A small image classifier, trained from scratch.
Training: muon at rate 0.003, 14500 steps, batches of 64, held-out accuracy 87%.
Data: trained on telescope images of galaxies (Galaxy Zoo DECaLS), 22083 training examples, 42.0 epochs.
Rows from block 5, named by matrix and row number. Rows with one number belong to one attention dimension. Each number is 200 + 40 x the weight over its row's rms, rounded and kept within 0 to 999. All counts start at 0. After the name is the row's rms in percent of the matrix's.
# q: attention query (model.blocks.5.attn.q.weight, 256x256), inputs 172-255
# k: attention key (model.blocks.5.attn.k.weight, 256x256), inputs 172-255
q.19,099,197,240,215,178,171,216,229,141,223,107,216,180,184,175,168,253,232,163,211,177,187,348,221,206,238,173,217,211,164,115,233,157,302,190,154,194,149,225,87,118,180,171,184,229,148,174,197,151,213,135,165,154,177,231,129,191,192,134,118,229,275,227,182,157,186,117,208,205,211,197,226,214,200,194,240,260,156,264,178,246,124,165,141,234
k.19,103,209,163,303,165,261,236,184,207,205,229,163,201,259,149,206,246,198,221,204,253,191,185,210,183,223,173,153,247,256,229,197,205,158,227,182,217,230,220,142,258,202,158,214,219,228,197,120,168,194,158,212,247,226,251,209,293,233,190,228,236,207,187,289,197,220,207,246,182,173,299,227,173,283,188,253,253,150,151,161,151,199,247,127,162
q.20,102,207,253,211,234,222,234,161,185,231,221,133,146,177,251,176,186,145,159,248,218,296,184,249,243,228,185,189,177,146,191,218,223,216,197,224,215,170,259,215,259,168,248,149,177,132,253,203,216,176,234,216,285,159,197,190,129,199,164,176,181,247,202,209,210,197,184,212,161,242,179,197,268,188,180,143,227,244,196,209,229,213,246,183,202
k.20,102,146,203,156,182,169,121,160,182,235,167,199,148,234,242,260,199,173,228,272,165,229,190,202,154,233,272,165,239,185,189,186,291,207,266,189,221,180,237,211,217,221,190,187,299,174,204,165,179,218,170,198,221,263,241,197,178,114,192,194,244,193,232,221,117,241,153,168,243,219,210,212,201,177,281,146,270,176,195,112,172,209,215,198,208
q.21,099,249,197,150,98,309,197,213,210,191,216,101,204,197,197,102,161,232,277,176,208,158,208,201,249,202,218,166,213,105,151,167,189,269,231,221,190,184,269,229,214,238,131,148,215,240,187,225,161,180,212,242,227,249,159,146,208,202,215,175,258,130,225,179,192,151,241,265,168,149,222,109,184,111,210,256,224,219,225,243,166,188,153,219,233
k.21,099,232,198,221,262,159,217,217,276,242,174,224,141,255,180,272,236,200,179,231,190,182,222,246,195,156,99,206,182,168,177,199,152,161,229,186,270,140,226,244,131,199,208,198,195,150,255,241,228,226,205,155,262,160,219,209,214,136,216,282,197,153,238,182,245,184,200,195,169,168,184,152,113,219,112,277,242,223,229,150,188,138,273,199,186
q.22,102,202,298,117,249,143,203,269,276,161,190,179,194,143,192,259,256,185,320,244,214,227,158,263,201,197,205,244,191,171,220,271,221,190,173,168,136,181,211,195,155,226,254,212,287,196,250,268,208,226,258,240,236,190,169,202,217,215,149,239,146,204,188,288,163,177,218,232,209,273,232,179,200,150,203,136,179,212,206,209,181,243,187,137,158
k.22,101,184,152,216,190,213,176,155,182,211,226,215,200,271,250,248,232,181,176,211,208,236,204,156,183,206,123,147,182,261,230,248,188,160,206,195,167,235,207,206,173,226,161,194,285,242,247,140,121,214,269,234,283,181,177,181,183,131,241,159,192,239,238,214,237,230,120,185,221,158,159,206,223,178,212,184,164,174,161,243,191,204,228,189,213
q.23,108,199,260,216,229,181,237,256,158,221,211,109,123,150,272,205,275,220,244,148,188,266,214,142,189,236,249,187,240,173,225,222,188,203,184,219,111,222,199,219,168,184,263,245,234,163,252,258,197,169,230,88,264,233,189,183,185,201,241,155,174,190,203,157,198,166,137,262,212,142,270,281,251,191,149,179,206,131,245,209,218,241,214,163,157
k.23,101,201,115,174,231,201,218,256,142,240,222,194,197,190,214,144,211,180,249,127,230,173,231,183,188,227,123,192,242,250,248,140,198,258,173,175,173,192,186,230,210,220,218,197,248,213,222,275,180,156,163,108,236,210,170,165,193,252,200,250,163,259,150,216,125,222,256,227,223,226,242,153,99,127,187,254,197,172,147,179,195,200,194,251,165
q.24,101,241,166,212,222,246,204,237,234,148,211,231,162,236,242,177,244,201,198,181,212,216,127,252,254,175,184,215,288,224,222,151,195,217,152,245,226,158,190,255,202,164,209,234,199,232,133,127,202,207,194,241,215,250,259,162,196,214,116,213,209,156,232,244,176,201,184,140,175,172,215,155,138,147,156,161,195,225,201,265,257,149,175,194,206
k.24,102,271,157,238,165,190,202,256,177,234,177,178,268,264,163,256,196,176,245,258,246,293,195,185,205,188,229,159,265,204,226,210,189,233,227,169,196,203,205,248,179,178,135,246,158,269,184,190,172,200,187,197,222,162,191,112,166,198,192,216,148,176,243,173,204,192,252,241,209,122,169,147,267,170,204,166,162,180,208,199,189,139,195,212,306
q.25,096,243,178,240,228,173,213,215,256,263,178,285,230,236,184,232,174,209,254,189,218,291,174,235,211,289,241,121,169,181,225,210,280,198,213,108,196,278,81,193,191,174,238,218,135,231,210,201,158,203,227,169,214,170,262,141,152,246,231,184,191,257,225,157,206,188,146,215,153,230,144,191,198,152,158,144,206,197,173,193,184,205,224,204,159
k.25,097,180,148,215,224,239,271,225,145,214,212,80,198,106,231,199,286,163,189,201,120,229,165,291,187,195,153,227,216,265,164,216,182,231,199,199,179,217,241,193,140,246,151,178,130,180,166,201,215,191,129,239,190,188,238,161,162,203,221,211,238,212,204,248,161,192,270,155,269,141,228,197,171,178,227,240,171,206,189,176,140,265,195,240,140
q.26,101,192,175,165,174,186,154,200,163,221,241,225,206,198,223,169,137,157,162,204,209,180,225,152,176,154,185,157,146,122,162,252,140,205,230,202,183,142,216,239,203,183,140,168,127,202,179,125,192,158,208,232,168,244,232,228,237,176,145,144,260,176,189,233,220,249,227,194,292,188,251,170,249,129,162,199,126,189,281,198,177,254,229,126,192
k.26,096,185,233,222,228,187,197,191,239,129,224,188,182,206,256,198,190,169,186,154,207,130,181,124,241,245,195,200,204,181,173,294,262,153,111,191,196,228,235,170,179,213,228,219,282,201,204,171,184,156,263,150,155,213,143,173,240,173,184,149,238,217,181,174,149,253,177,155,158,213,171,178,239,207,264,136,184,234,138,209,221,217,223,275,298
q.27,095,195,254,198,159,214,181,152,235,211,204,233,213,330,167,240,147,244,232,236,242,228,192,189,255,139,232,178,142,234,224,224,119,227,140,175,141,248,233,169,239,227,146,197,171,263,261,291,297,134,153,205,189,192,188,162,179,112,233,230,210,229,256,268,148,160,139,276,223,277,223,183,172,173,223,224,157,136,266,208,213,264,180,78,241
k.27,101,243,248,182,168,206,185,204,233,232,261,223,241,244,139,104,191,160,172,196,148,170,184,138,99,224,161,163,204,181,257,164,162,213,187,117,184,173,173,170,232,220,157,230,185,262,101,183,117,198,231,218,101,254,147,232,185,188,242,184,211,193,191,190,240,152,174,171,247,177,168,178,231,219,235,253,231,239,159,166,147,178,157,181,239
q.28,100,193,186,233,136,139,167,157,223,246,206,179,167,184,161,266,226,130,194,199,179,202,232,260,207,265,252,215,202,213,173,146,248,184,237,192,213,207,143,235,162,157,137,239,192,186,164,211,211,210,187,320,148,149,194,169,191,256,206,176,156,145,174,214,206,170,178,197,170,210,198,251,111,142,262,141,267,192,162,201,239,167,185,219,205
k.28,100,172,184,147,240,208,199,229,263,218,207,229,132,137,178,238,174,215,231,266,150,242,226,187,220,185,212,189,157,122,178,189,234,211,233,227,160,189,200,219,223,224,272,227,232,150,300,233,244,204,230,210,229,222,166,168,227,122,190,132,195,255,160,215,205,199,158,257,139,171,254,131,144,221,139,228,169,182,187,231,190,147,200,203,174
q.29,111,168,224,194,212,159,168,250,216,212,150,264,265,306,167,187,149,165,202,206,230,290,135,208,219,258,223,194,225,195,178,255,139,136,250,239,193,271,239,262,265,222,161,231,167,192,153,216,221,205,233,168,225,234,161,272,162,183,258,237,158,176,233,254,165,134,229,163,196,138,256,212,222,240,220,260,175,205,164,186,220,182,252,179,214
k.29,104,162,187,224,181,199,225,190,225,132,194,175,199,183,246,273,220,214,202,172,166,213,257,99,190,235,174,148,165,245,211,196,181,289,191,162,190,195,237,138,145,149,239,266,250,180,159,171,221,192,132,136,188,246,215,141,217,150,232,262,174,276,150,265,189,227,244,131,124,173,227,248,162,166,247,162,202,167,164,176,187,236,196,166,203
q.30,103,180,192,188,142,126,195,195,177,203,182,258,269,166,195,146,146,207,182,108,210,155,203,189,134,196,217,219,279,225,137,285,110,224,236,177,172,155,160,193,181,238,192,138,204,109,163,207,228,212,227,85,218,203,177,132,260,197,192,171,160,159,274,128,219,174,208,213,165,292,161,147,193,222,311,224,171,161,187,154,250,224,222,213,160
k.30,099,208,190,218,135,161,156,247,270,176,223,308,224,177,188,136,218,171,148,224,187,180,201,178,215,193,180,130,225,131,175,196,171,189,268,179,203,199,265,188,162,189,244,236,149,227,257,270,233,166,201,240,214,199,204,126,195,207,161,238,263,214,147,220,253,200,218,172,167,144,112,142,237,130,206,174,224,217,244,223,254,189,179,255,202
q.31,103,130,190,200,189,209,192,208,169,110,193,235,252,239,234,267,249,223,240,192,89,194,177,167,161,191,213,166,144,212,186,166,159,192,220,251,176,257,165,270,173,268,154,188,284,201,232,194,185,180,193,243,249,257,164,181,187,246,203,149,194,220,206,186,167,225,239,256,154,243,214,252,199,247,147,203,205,256,249,177,196,154,195,207,213
k.31,095,189,185,184,221,188,274,253,218,196,186,242,213,162,168,164,262,110,260,237,209,285,190,186,215,196,177,124,266,182,248,185,153,262,271,226,270,155,239,268,194,178,212,186,240,102,246,162,186,183,185,173,231,230,213,219,169,174,205,199,251,210,194,179,180,264,186,262,143,176,231,214,136,173,188,203,276,253,199,164,170,221,179,173,180
q.32,098,177,217,212,175,176,186,185,223,168,267,176,180,172,211,203,162,189,61,137,223,225,223,171,277,276,214,159,207,119,153,185,179,159,114,210,196,178,180,187,182,220,141,159,210,189,251,118,199,153,167,175,194,241,163,200,137,241,177,252,179,135,180,212,187,169,245,192,213,197,151,188,226,163,235,246,186,119,165,288,145,169,223,153,231
k.32,103,200,185,195,211,168,255,204,207,181,226,250,236,142,201,238,244,199,254,147,157,173,172,130,202,164,179,212,251,227,145,186,254,272,152,209,175,140,177,150,261,192,202,201,225,235,239,216,171,172,203,182,240,206,242,139,157,206,232,151,169,180,308,209,194,153,226,142,212,147,172,247,233,105,124,193,180,238,139,204,88,228,203,245,161
q.33,100,118,228,107,216,174,201,203,214,237,241,110,154,148,233,233,243,254,140,138,227,210,218,184,206,248,135,272,286,234,180,164,200,190,166,230,181,228,221,191,244,199,240,265,146,203,194,214,193,187,172,178,159,195,188,189,200,175,196,215,129,197,207,282,272,227,154,238,284,219,240,232,218,216,206,211,223,279,188,232,209,136,229,153,205
k.33,093,207,194,130,183,234,217,223,221,170,174,167,181,291,118,239,164,228,161,196,127,217,177,257,123,264,178,208,184,242,142,136,213,165,164,193,209,258,245,197,174,189,199,199,155,227,250,280,143,145,192,268,195,228,98,239,166,186,171,250,180,181,218,182,130,198,284,133,184,160,222,187,222,170,233,269,209,310,240,177,168,199,204,221,229
q.34,099,120,110,192,256,219,178,184,136,142,283,177,247,205,221,256,184,182,130,170,183,221,223,251,211,281,167,196,162,183,229,213,176,272,184,146,202,216,199,244,167,223,271,185,199,195,173,297,141,231,212,195,137,146,205,200,175,245,205,200,205,254,145,206,175,229,168,180,185,116,141,207,252,224,169,216,226,182,240,264,176,227,209,162,234
k.34,098,258,180,207,210,195,241,197,272,209,166,225,226,165,244,185,215,236,230,182,183,137,216,185,221,180,246,175,212,249,195,193,176,189,243,242,198,199,149,193,234,206,168,137,250,215,193,240,245,193,242,249,188,309,244,223,196,186,269,155,299,215,159,223,178,213,212,161,193,218,240,170,254,223,196,152,69,162,261,201,264,279,159,180,182
q.35,098,180,147,227,137,148,231,206,174,244,175,179,175,175,244,151,161,221,198,137,232,186,158,160,183,276,200,188,224,129,242,154,236,127,173,150,279,222,153,131,108,205,184,144,155,198,232,174,234,182,220,191,136,169,219,221,170,203,157,225,271,179,174,203,214,159,237,210,254,200,210,185,211,119,182,242,137,190,182,230,260,233,177,219,210
k.35,096,124,225,149,135,188,264,237,131,222,201,210,208,236,193,253,219,157,185,165,229,89,175,188,256,178,236,180,172,148,180,226,260,118,203,280,176,258,271,211,261,201,185,253,159,243,239,213,216,103,196,149,252,259,242,121,197,190,177,300,235,167,195,206,238,185,274,188,217,192,241,190,200,183,193,186,216,195,286,209,233,176,186,101,245
q.36,099,164,185,218,119,160,161,158,235,218,196,189,111,239,281,151,154,173,189,201,171,258,213,218,143,220,281,223,230,225,185,188,286,170,296,179,177,248,254,226,213,161,159,209,225,184,188,222,259,269,152,150,228,168,199,211,202,235,244,203,217,167,270,196,160,184,128,280,195,210,219,249,170,183,193,197,229,152,257,160,289,193,272,268,218
k.36,096,169,179,159,124,224,206,109,269,253,198,125,167,209,204,217,205,178,184,205,194,287,148,207,156,224,138,282,237,225,220,148,227,186,159,235,240,153,157,171,221,212,167,204,263,182,219,156,273,222,199,180,220,193,246,241,213,277,148,168,180,207,184,201,199,215,196,169,221,181,184,140,246,139,201,193,104,195,179,103,241,175,174,214,153
q.37,100,198,193,233,260,265,281,228,235,209,196,177,216,198,176,187,207,178,220,144,137,217,193,157,222,202,209,199,156,222,196,194,163,257,162,199,210,237,222,241,179,233,202,221,235,227,172,214,236,215,231,169,214,172,222,235,195,214,241,243,126,135,259,233,191,154,185,209,185,169,139,192,166,95,155,173,157,156,205,167,206,225,73,127,223
k.37,101,238,262,168,246,122,161,201,224,218,208,253,239,199,187,209,191,127,187,256,142,205,131,187,220,169,213,200,217,147,239,182,197,220,262,187,196,218,179,202,185,176,255,234,180,170,227,148,280,186,201,182,140,230,229,162,247,158,169,193,207,184,175,260,229,222,223,232,194,197,165,132,244,249,247,222,266,251,211,151,199,228,227,199,250