Weights of a small image classifier: held-out accuracy 87%.
Rows from expert 11 of block 3, named by matrix and row number. Rows with one number belong to one neuron. Each number is 128 + 32 x the weight over its row's rms, rounded and kept within 0 to 255. All counts start at 0. Numbers have three digits each. After the name is the row's rms in percent of the matrix's.
# gate: expert gate (model.blocks.3.mlp.gate, 16x128x256), inputs 0-127
# up: expert up (model.blocks.3.mlp.up, 16x128x256), inputs 0-127
# down: expert down (model.blocks.3.mlp.down, 16x256x128, transposed), outputs 0-127
gate.70 097:109133124148151165089112157160126165096164125122176118100145145094132170143118087094159081128034128136159094105115105122133095159111139156070043107121141146093134106145119096127108138141041065090136160136120080126099156139130155133121132063077091106124140100132112116082093116121081134161100173075143092146119094092118107100139110149081140159097145144151176146129072086107148087181065
gate.71 100:113113097127128082078121127176069131176141171133116137212120148128204167199133153092140147066106109150128160091159086133158141077160136079164186082118156150127144140095137106122080152153083109125141151144135101098106218149163107104163155074156142127178164202127122164138172073098093104139135157113177096135111164127177204125066084110143081127122121135123127146143107118117161125114169
gate.72 099:124105160142095088145109158143093092148127078081130050101163170111116102080116086177145112121141108140144092151137128076118157145114087139068115152086121074138063140073099145122145108175064189118184142160121158103119086093175121146135123119090119174125116133117105127114143106136121190170130125132154097123177132106102117137093133192073168142162139105160136062213087150138151092157138
gate.73 101:136086128144198108126172087167163171078165153099105114111095124115081107113129117200154148156105080073106095102119085084095116144174164075088162138117081163155146074126160090119092143156137109138138079128118136099134078134164172131150058147156100116095142097143083139150152126116150126155151167085108148096141150124159143157186133110137152143194094149090110108165097101161074132104151
gate.74 106:108131106138188112109147140123163132117093134138049197133115121133208171204099115176168071154098136164110141134130162160137172089184133113091086093029099096153100086173148101105089137102129110120110095130107118132108147098137118129178185159105072182112165183136131099153112127118172141119152142136160144145156081097133148111170094138092102175171094130151133066163122148120159089138147
gate.75 106:122138090087121132135150085208063134150100096163110182105137133130112121141070165167065157066139108167192112124173100078135121150161105118127122111126154128117125121147118075120131108050119149070146141111146079105064126067140122104111129066127116132151124180116114081138100129087170136085122125077057171124162110130124138123118131091145142159107083156120147110092155114125177101113115
gate.76 107:128170100107074119073141131144163105074189112096143060138142004119086110130165155131124076094082110232150201197089134145133135145132115188123078173148170109098138123136088096165128132135128128159169133104124174139138092176153096129046144102135143145150148135111160126086086154144105164101063124181161121160174097117102140101155180123148125150142108121136172118121150075151127114148168
gate.77 096:113132135144154139129065117082123060079125081143082127122179119113070160153119120116153163080147140145057149111168105168098128133105152118066148126142103074144158128124140164067130125084114082088105074052132148175119154138137095087120122156134071105147105127099133123157191125116140149103108164104151156116151104093153162107159131109108100138093131088099135170103151166139101111131141
gate.78 102:106122154101161100151097142050189154152174064120071062094171154148159105145166178117136110057057121102122126188094079124158106175111134158106159112132135114175130142159157121111164099137112172123122146086117107135134137131180079125097122145170128127160122146033171140122124151147163088169160188168176108125158124081092132123096191080144129145150136133108127119110155114091088121132111
gate.79 097:129098113148161168128099118072149080056045138144087144133114106097158061125119161152126170105122122132087080097161112180095121152102108108125141143140081093127175097068169125096139134156185137156111109096123072120123190165142093100153165137122101158078158146125122118100148135077127059123118112126136084204180158154101111141168164073111128113139035123146162090178183192103127155101161
gate.80 102:103145133087143154160116117124132062119135164139082125081132128168118053204107173111113167134117064164174148087100153106159189133184124150139118137088117114133139174140157176111112147146041100083136110173140103189170138073087122142134101148101126178114107096133180152145104140144086130064152176211097125092161131140091159162171152116104144086139136106161117122054101138147200196134135
gate.81 088:142195151132113128124156134132140112142100120128156131120110136107094074137129152127131085066126132159077104119115103060193102110154139114136142098108166121168170209120111117144133162111085128068161138100186119110116174104153122122094128116136152208124068158106137130172161038036079173204091130076066137138148101096136133108119091165147120113113145151132110151109103102141148172106161
gate.82 102:107127180124091141101136095090191123128136075150133110130149122135110135093096121125141171140130112148096136136140168098098195093158130154108125114124063101169084201099136119159145206062071093072146132076141137106120110178113086094063146136139159092210122142194143152110138143099106093134108155092138128091116159064087048133092178098085198130124138126126067111107115163124140136144148
gate.83 093:128141151140135175166128166101172196139106138103175121128092075102104193167131118096163155152094243158117078124099108086109148104149203100121136159096154151165155129130143133111119106196110128147163143144103107123167132155136096161082151136140167196194088118066154157160108156160118118119135140143165129132109153124220107101123101104137146100169180063110146104173125094111151152088132
gate.84 095:133129131108130071132087088096136059103146179098159144134111130101147191121136076172090168104147246162151145084144077157062092084119128131118132109144133173100107137085101097119112087139159197083080168132134135081110129120102118105116123095177148159104105173179152074077121096133084096115188134093086133151115062130127096118153140091169115093110123099172133160179165131103122084136111
gate.85 101:072153114111123116103095134073080097138109135113101195111095114100132143091127109120168158116167133095124157141130071124147160160139159143127113080107101139163114100107115104144097093142147137137149114169137133125123099115058061104116184139086074166110166076146059107126055162160118108163114192156169162094165140087075122157140085123160163111138121083134151171157138138129100150147143
gate.86 104:156140154102088117146146137098073145173157208053126119094133077134127115154079148099167099095177124167070063075087030126150064176146088072105148130118121086073152140173122062155115169091150080096130127117117129163090125127180185097094123140122156124137115036149148194166120137104073138125101105081121110136128135160129141103125138130146118108088147114097129121084143138101187141115148
up.70 097:086128145175133063141069107023129175113115139119110185074107089146172134101139136109106149105132144153095061133150114174167121177065151117129120104104137143152115109140157103139114130124121155126136132085133146127152100125109102151127051118124106126077131100163105092153131086103155136146103099131197152140078185077097093167112148152165136074137120150178116185155102155115161128099145
up.71 099:108137152134143093092144100136131206130200147082160156113122112107062163129186159167144110106103188106107129157139119134148153118098122131099183034131112098159144088143103146151096179113138096109082134202099108130113096110181131109138130100171135042140159147061163135073086068158148151100116139036092111134152163122131132124089091108114124137119134130112114100089138141139121122107158
up.72 104:102122126101104132122170128064117126146126104154158103189160132131142095062139112147147133113107161173133142172169073098105072151155142121112134101149123108118113163140119112213158110134135148098170193114132073164119114190141118145097137151167102105113112164073183048090113081216102125135127131084201189070136122075142110086152134101110139194140098080099114100139088183142149144107134
up.73 109:167092102162116117152163098086166121119124092055142105104104151113125102128126183111142157130183141178154108169145104097064124136157144123120116141176122127134157183176143166120116049097161137138089093098186138089060145167149115089210099087112138203159145169091105091145148087100114084182123135125142136145102149171142128142114091085186103140114165153149178133165129136109143112099166
up.74 095:148093135171092141153109109140146100101124143080090178139091114118118145174143097126129094140134215150116192117134122170132098160151113117123127119128157147196083128156081128110095160115108164093054074168076142193147156146141123154087165102144139130158072094099103099151109155165113190105105176165170103167087141117146100110174109093080148148143170167128152191141152133097118085102121
up.75 102:121108185163153044131121152118140146114140121067130056176096157086097136139142146104110091087171107152032072202080099136124125149094124155158154187110098052089135136108097144058106101146161132124137146102148081184180107139119166112072148086138059171132112070120105104110116166142086134168127125120119224141116148139115091158070063152112137120115071127133120114133107135107100140084117
up.76 103:140140212142148114104138113103123160119092129114172149077086167198162118122098133164106102161113087172151086146103117165122165130109114154167155077145134197042074138109123101131120113179154127122160149172128089197063081132143088106112105092104138110122133115153159164062170067122151111142157130172106117105089120151134144100130141061139116142170109138159065149145124081090138126134087
up.77 110:101103119126116094096161167115145098147156112161103098167103152097148121105168135130123084100149167092148116111087132139093109142186140063076086131096136125148163153141099107186152107093061116130142117127160124136157078186121091110103144101147156127141126069194118139074126153181201134077133125075116052138165121163157094146170158126076120097121057138172135179126134133111136128133061
up.78 102:186113094151116078160163139164200113135099148152112114169162203171137124134137091128085046204145166096133080148158091118145071166115070103155141160137131117154134164166120122136123161195196074109095114102138192119112183123119147187133114103157113111096090124147137142127150123155094167148136094126125138148130183091114154148112141116103183134140135217125159079102124134101168128081099
up.79 100:158131137147167138097174102145089133095132124133120153149160119160134148150144173162075057167074125097133135114095148180164112052180124122112169175119125128119096123096165099136140150098165067106133160114085071087103108122119089110111108140143120137128097118129118118109123103141038080122119081162108055141136154173117105123153154078081126082076090145189097143167113156137084085156096
up.80 107:136144161212157100182129172110152161144115137158097143107147073076159100165138145116101114136160133121163124125136156163108130132161185147095057114125149066106170144160137183130142092103131130136092141124150190157104078123185181101123126112173116200130107144118061146046177172141062129124153161133083074107117136136106126077126096179103121050124099191135156147095088113138152120102131
up.81 103:199120086100116196172126102101167086127039149093077156066153092153129199166072094151150142094110125163160133152113144123094069161108090148133135149151090136141175121136155106152183115130128054111159101082105116167171157176137116128110142103159133154118162088143140157114145089121154160160123127090115104108092124143099138115068186137131148171121112121157186111106105092112115195175143
up.82 096:153173116109196152137145103132113178083103133105187177110110115125123104132109116147152130119147145083154056054154131161126136119122152134183100091157143156161130165061139107122130129176119128121165131112091137116082106112142067091128158065114154198154097170139120164097126171151171133091153071148118139162191112116144080106138053100132093116130175118145176136127134115189073137129125
up.83 101:153147128073141061146110118152130098132111035117119080163124167111135121084166182106135114105137173141147118111156155092084126142109121093136117156122142124109133108144171158127170173167192145139057159120096095113152199115130076057078094095090165137126101113193148114097153138132086115157030132154148133126155164126113031106141168121065128082099146127148145098135115131112161191145136
up.84 095:159139156148117062079157134152145115123199132101114080128113108139094117107149109136156116135146148097056107189123091154156155105109123129113176143144116100140122145125135152193086104083061055127106095154118114182126113076153109152174168116052051142063064162091163146153168116118223153086124068097167123169129147122197105225135101168103102161100173073135091136058135119120128137169112
up.85 103:132125190124171098135111099108184129095132132150164149079157154125165142137164128107163104157094124168168112143177133152165158147170135163116098166123098173081110120156134123097143123071096116119097114136138118151147204061194141143090110143120128157135138132152141198143095130152137174129127094174112142145119109133105151061062115184140119121119094191167142087145076154096174140147168
up.86 102:113120113186124092194116141091143084134168081129164129136150193093173099136166136110126203076117146121168110161136104086122140064156109110140101182097159201143171119163157127129108134136076120157126138154161125163129155143141139085117099194132110081161085168127105146066158066126146164131108139128180139115108119105130182135082077142114093108105095183111163177127120141156204113148098
down.70 101:101107150128148076154150212127126187143132105155146139125150137116142084075141145182199178090113064127140055085144111136180136103172187113169113152147109081095159117161143121083115089124107130133142149189148086150171114151140140105092090124102176154129134119126119131102105091145158139176204164076119112129130149131136099122129131180159100144139132140138160106094007157086139134177111
down.71 101:172148164134090119173138102148128095093131193109100103121203193134140176122155159090049066149104153168101108076139159133150130146137086102148137108083125148128189115111086164115133192112145202135086162181089111090112136149117125100224118138122179113195144157114172079146145130153089117120089139170151163084097132148041136110163111157185103123142140096138115125120130151064201124114122
down.72 101:059144119150092134196151074119063135132130097104164121127104168107199129194142116182129116092085150126112148130099125101176080143160120083204087134108108073104139145124123104137155104121154162179169124185181119159186142093179118114105130086123170178073069137113147156128122075150094145124133131211136100192102120115116102131117195135159128150177115073141130105132198127136108144179154
down.73 105:056142096129079141101180194062167153165120110153125090147120180112141092171055101182135075118132168154160167064141171142157138115155133033116118140101120101088143129131116156123164074181155018113159102186141095112104140150092144166151128129159116130149112122132115137113123153140135147096174118153128129105131166167116126115116107129138129099135143170110141082128052146116151128046169
down.74 097:101128130185139144142134118127194110062161157082115172142115145131134119144128138160168059157161154124067128164115088140069122182101181106197157116101113182120066106081130135091102160075139107116113084131137139124101106097114165065133126127104156161124128110092114065106160143082133184074178173134114155136176212128103113131175156141123165145088132104095120059075162112150075067147140
down.75 100:163146175136095128145163172198176077107220127163058131144096151153066155174168098093149097142181125166112092057109137151154103118144095105162124136154119101102141053121119128114165112174146102109153144172091076096108175147176064193114119155061105117185171177115129117104130125120167114146121104109063075103049160181107140208086114149193197141118137107090158132124147125153098103150147
down.76 097:147058056068135190142120112192131145156088121073092109163156197106137131165130087150096185118097136196167118187124063090165053191050153176142066091141145127142131153133108164126125128105076155127126092113146129056139155137174100178157144105122120114100148119119139093111119142102142183102091125138155110089165118137153119132096187125111132122157119081107135097159100125091182121147105
down.77 098:151064104127194132168150122124090162124131163109160092127070182126092130088160108165152118152118113115088122152133061068150149113083127135170137156137134200165056143132089187068108075146125120129090110165141110147127145066153098070143130111099137120141099096166151177111074122059116123179149160169160202114140136131131124138153073118109146134061091173108137115124109152103154087129153
down.78 104:114189097136152168181105096115166139136151103125139172111086144081133093128131095135162155142116131097103145154068129122092127109132141094104163122143138125145149101055138170111146101095082128158189063128149180121091104109199157158115011152139110051108159085120083107098136118113086157139129158092081086129164165152156133111110121112161179110133152130142126151159089118140209131085147
down.79 106:161163127149129093086148101124107140139128135125129162086090069089116113082159166127102199107181185131106133098149112152113153095140151071163092144119127143143109099117124131133096136139100128139103146187136060120103107124080152147139137138097158072167166116131091173143143147103122134099133193128117060103126121210153106036188043162173140146177107066124163152080106155132098133149115
down.80 096:168171132087135106149126052079118130131149101152097158109136151114089143128174128163144089185143088131096153109135105126127111184188133133106130148169115129101115145158167082119131158140108175158120105112160099117074159158063111070167128103167160108106140155111087105092078123123041092162139116128098158187180135135124147097131094128141152080126135093103083090157116153143126155131137
down.81 100:163123155117192117127132061070131175190118149145109107146084089118098151073144121056156165126157111119095152160144135136067131116098098098123087126143132102188085105139167102158114109173102161138116177148112126123130128097127178105155104167188162073153103185141137142104110138148077144130120142097056100124091137100175122147067143120124133116114130147040124117077129162136156129070163
down.82 102:091074093155142073131093111104157182135122164105147154086131170129132116144114117132094109138165111126061181130089086090117181056058191142159157145121109109122136160109082094148067087112075140117111154116171126167128186039130147105142101128127101104129091159068107152152162107115095122172114152116095070116075104188145108129112150068121103122143077148169101134122147147129074119056168
down.83 094:165137158163152110074183118168150167118105243107149111099195139135147106170077186159147119154115065125132146129090134167111180150176136186097129143123172152175115176142091132131083099122121128135079122105081095124096117126114116140116151124134050129094151191151136127078113132083169127146070108129131092094163097097181169133086133192142119148111073132188127149117124155144138128181096
down.84 106:142128172173062094073130149140114079158158127137130107097148041126032131133114103183092159096139119109139129126123116132128099133124137108144122162088107138106142139089095103090172099135132047182183195175105108140125118138174100144127154106086091132130138134098120118159122154095128080110077154154080126122131140109138094128106137156107121126144103150135144055167052150115123058150063
down.85 102:094161176158078134122113170185096158119131104130055180134025179174087152147156110160091180120106111183104140069176149129091154145193061157165085102126199167120132152089144092130130126134124119110114121161127119079140187168172160118121097128069171167127118148121170074171144152161146120137140126099085064122100175130119089169123105180104130169141185097121162160137137129089112121115104
down.86 107:109179046102168098156118101070126078122121142170184123094065143102123138067151124152109062097113121097148122128072150128120101131156157140168159097165151113085119078112105114152095137152121106138186122084112184100128109098129169075127136148148170129176096122135113135176144159055104163105135128155179169166135099169121065113193151122118148208097104136163148122143103093120154143154113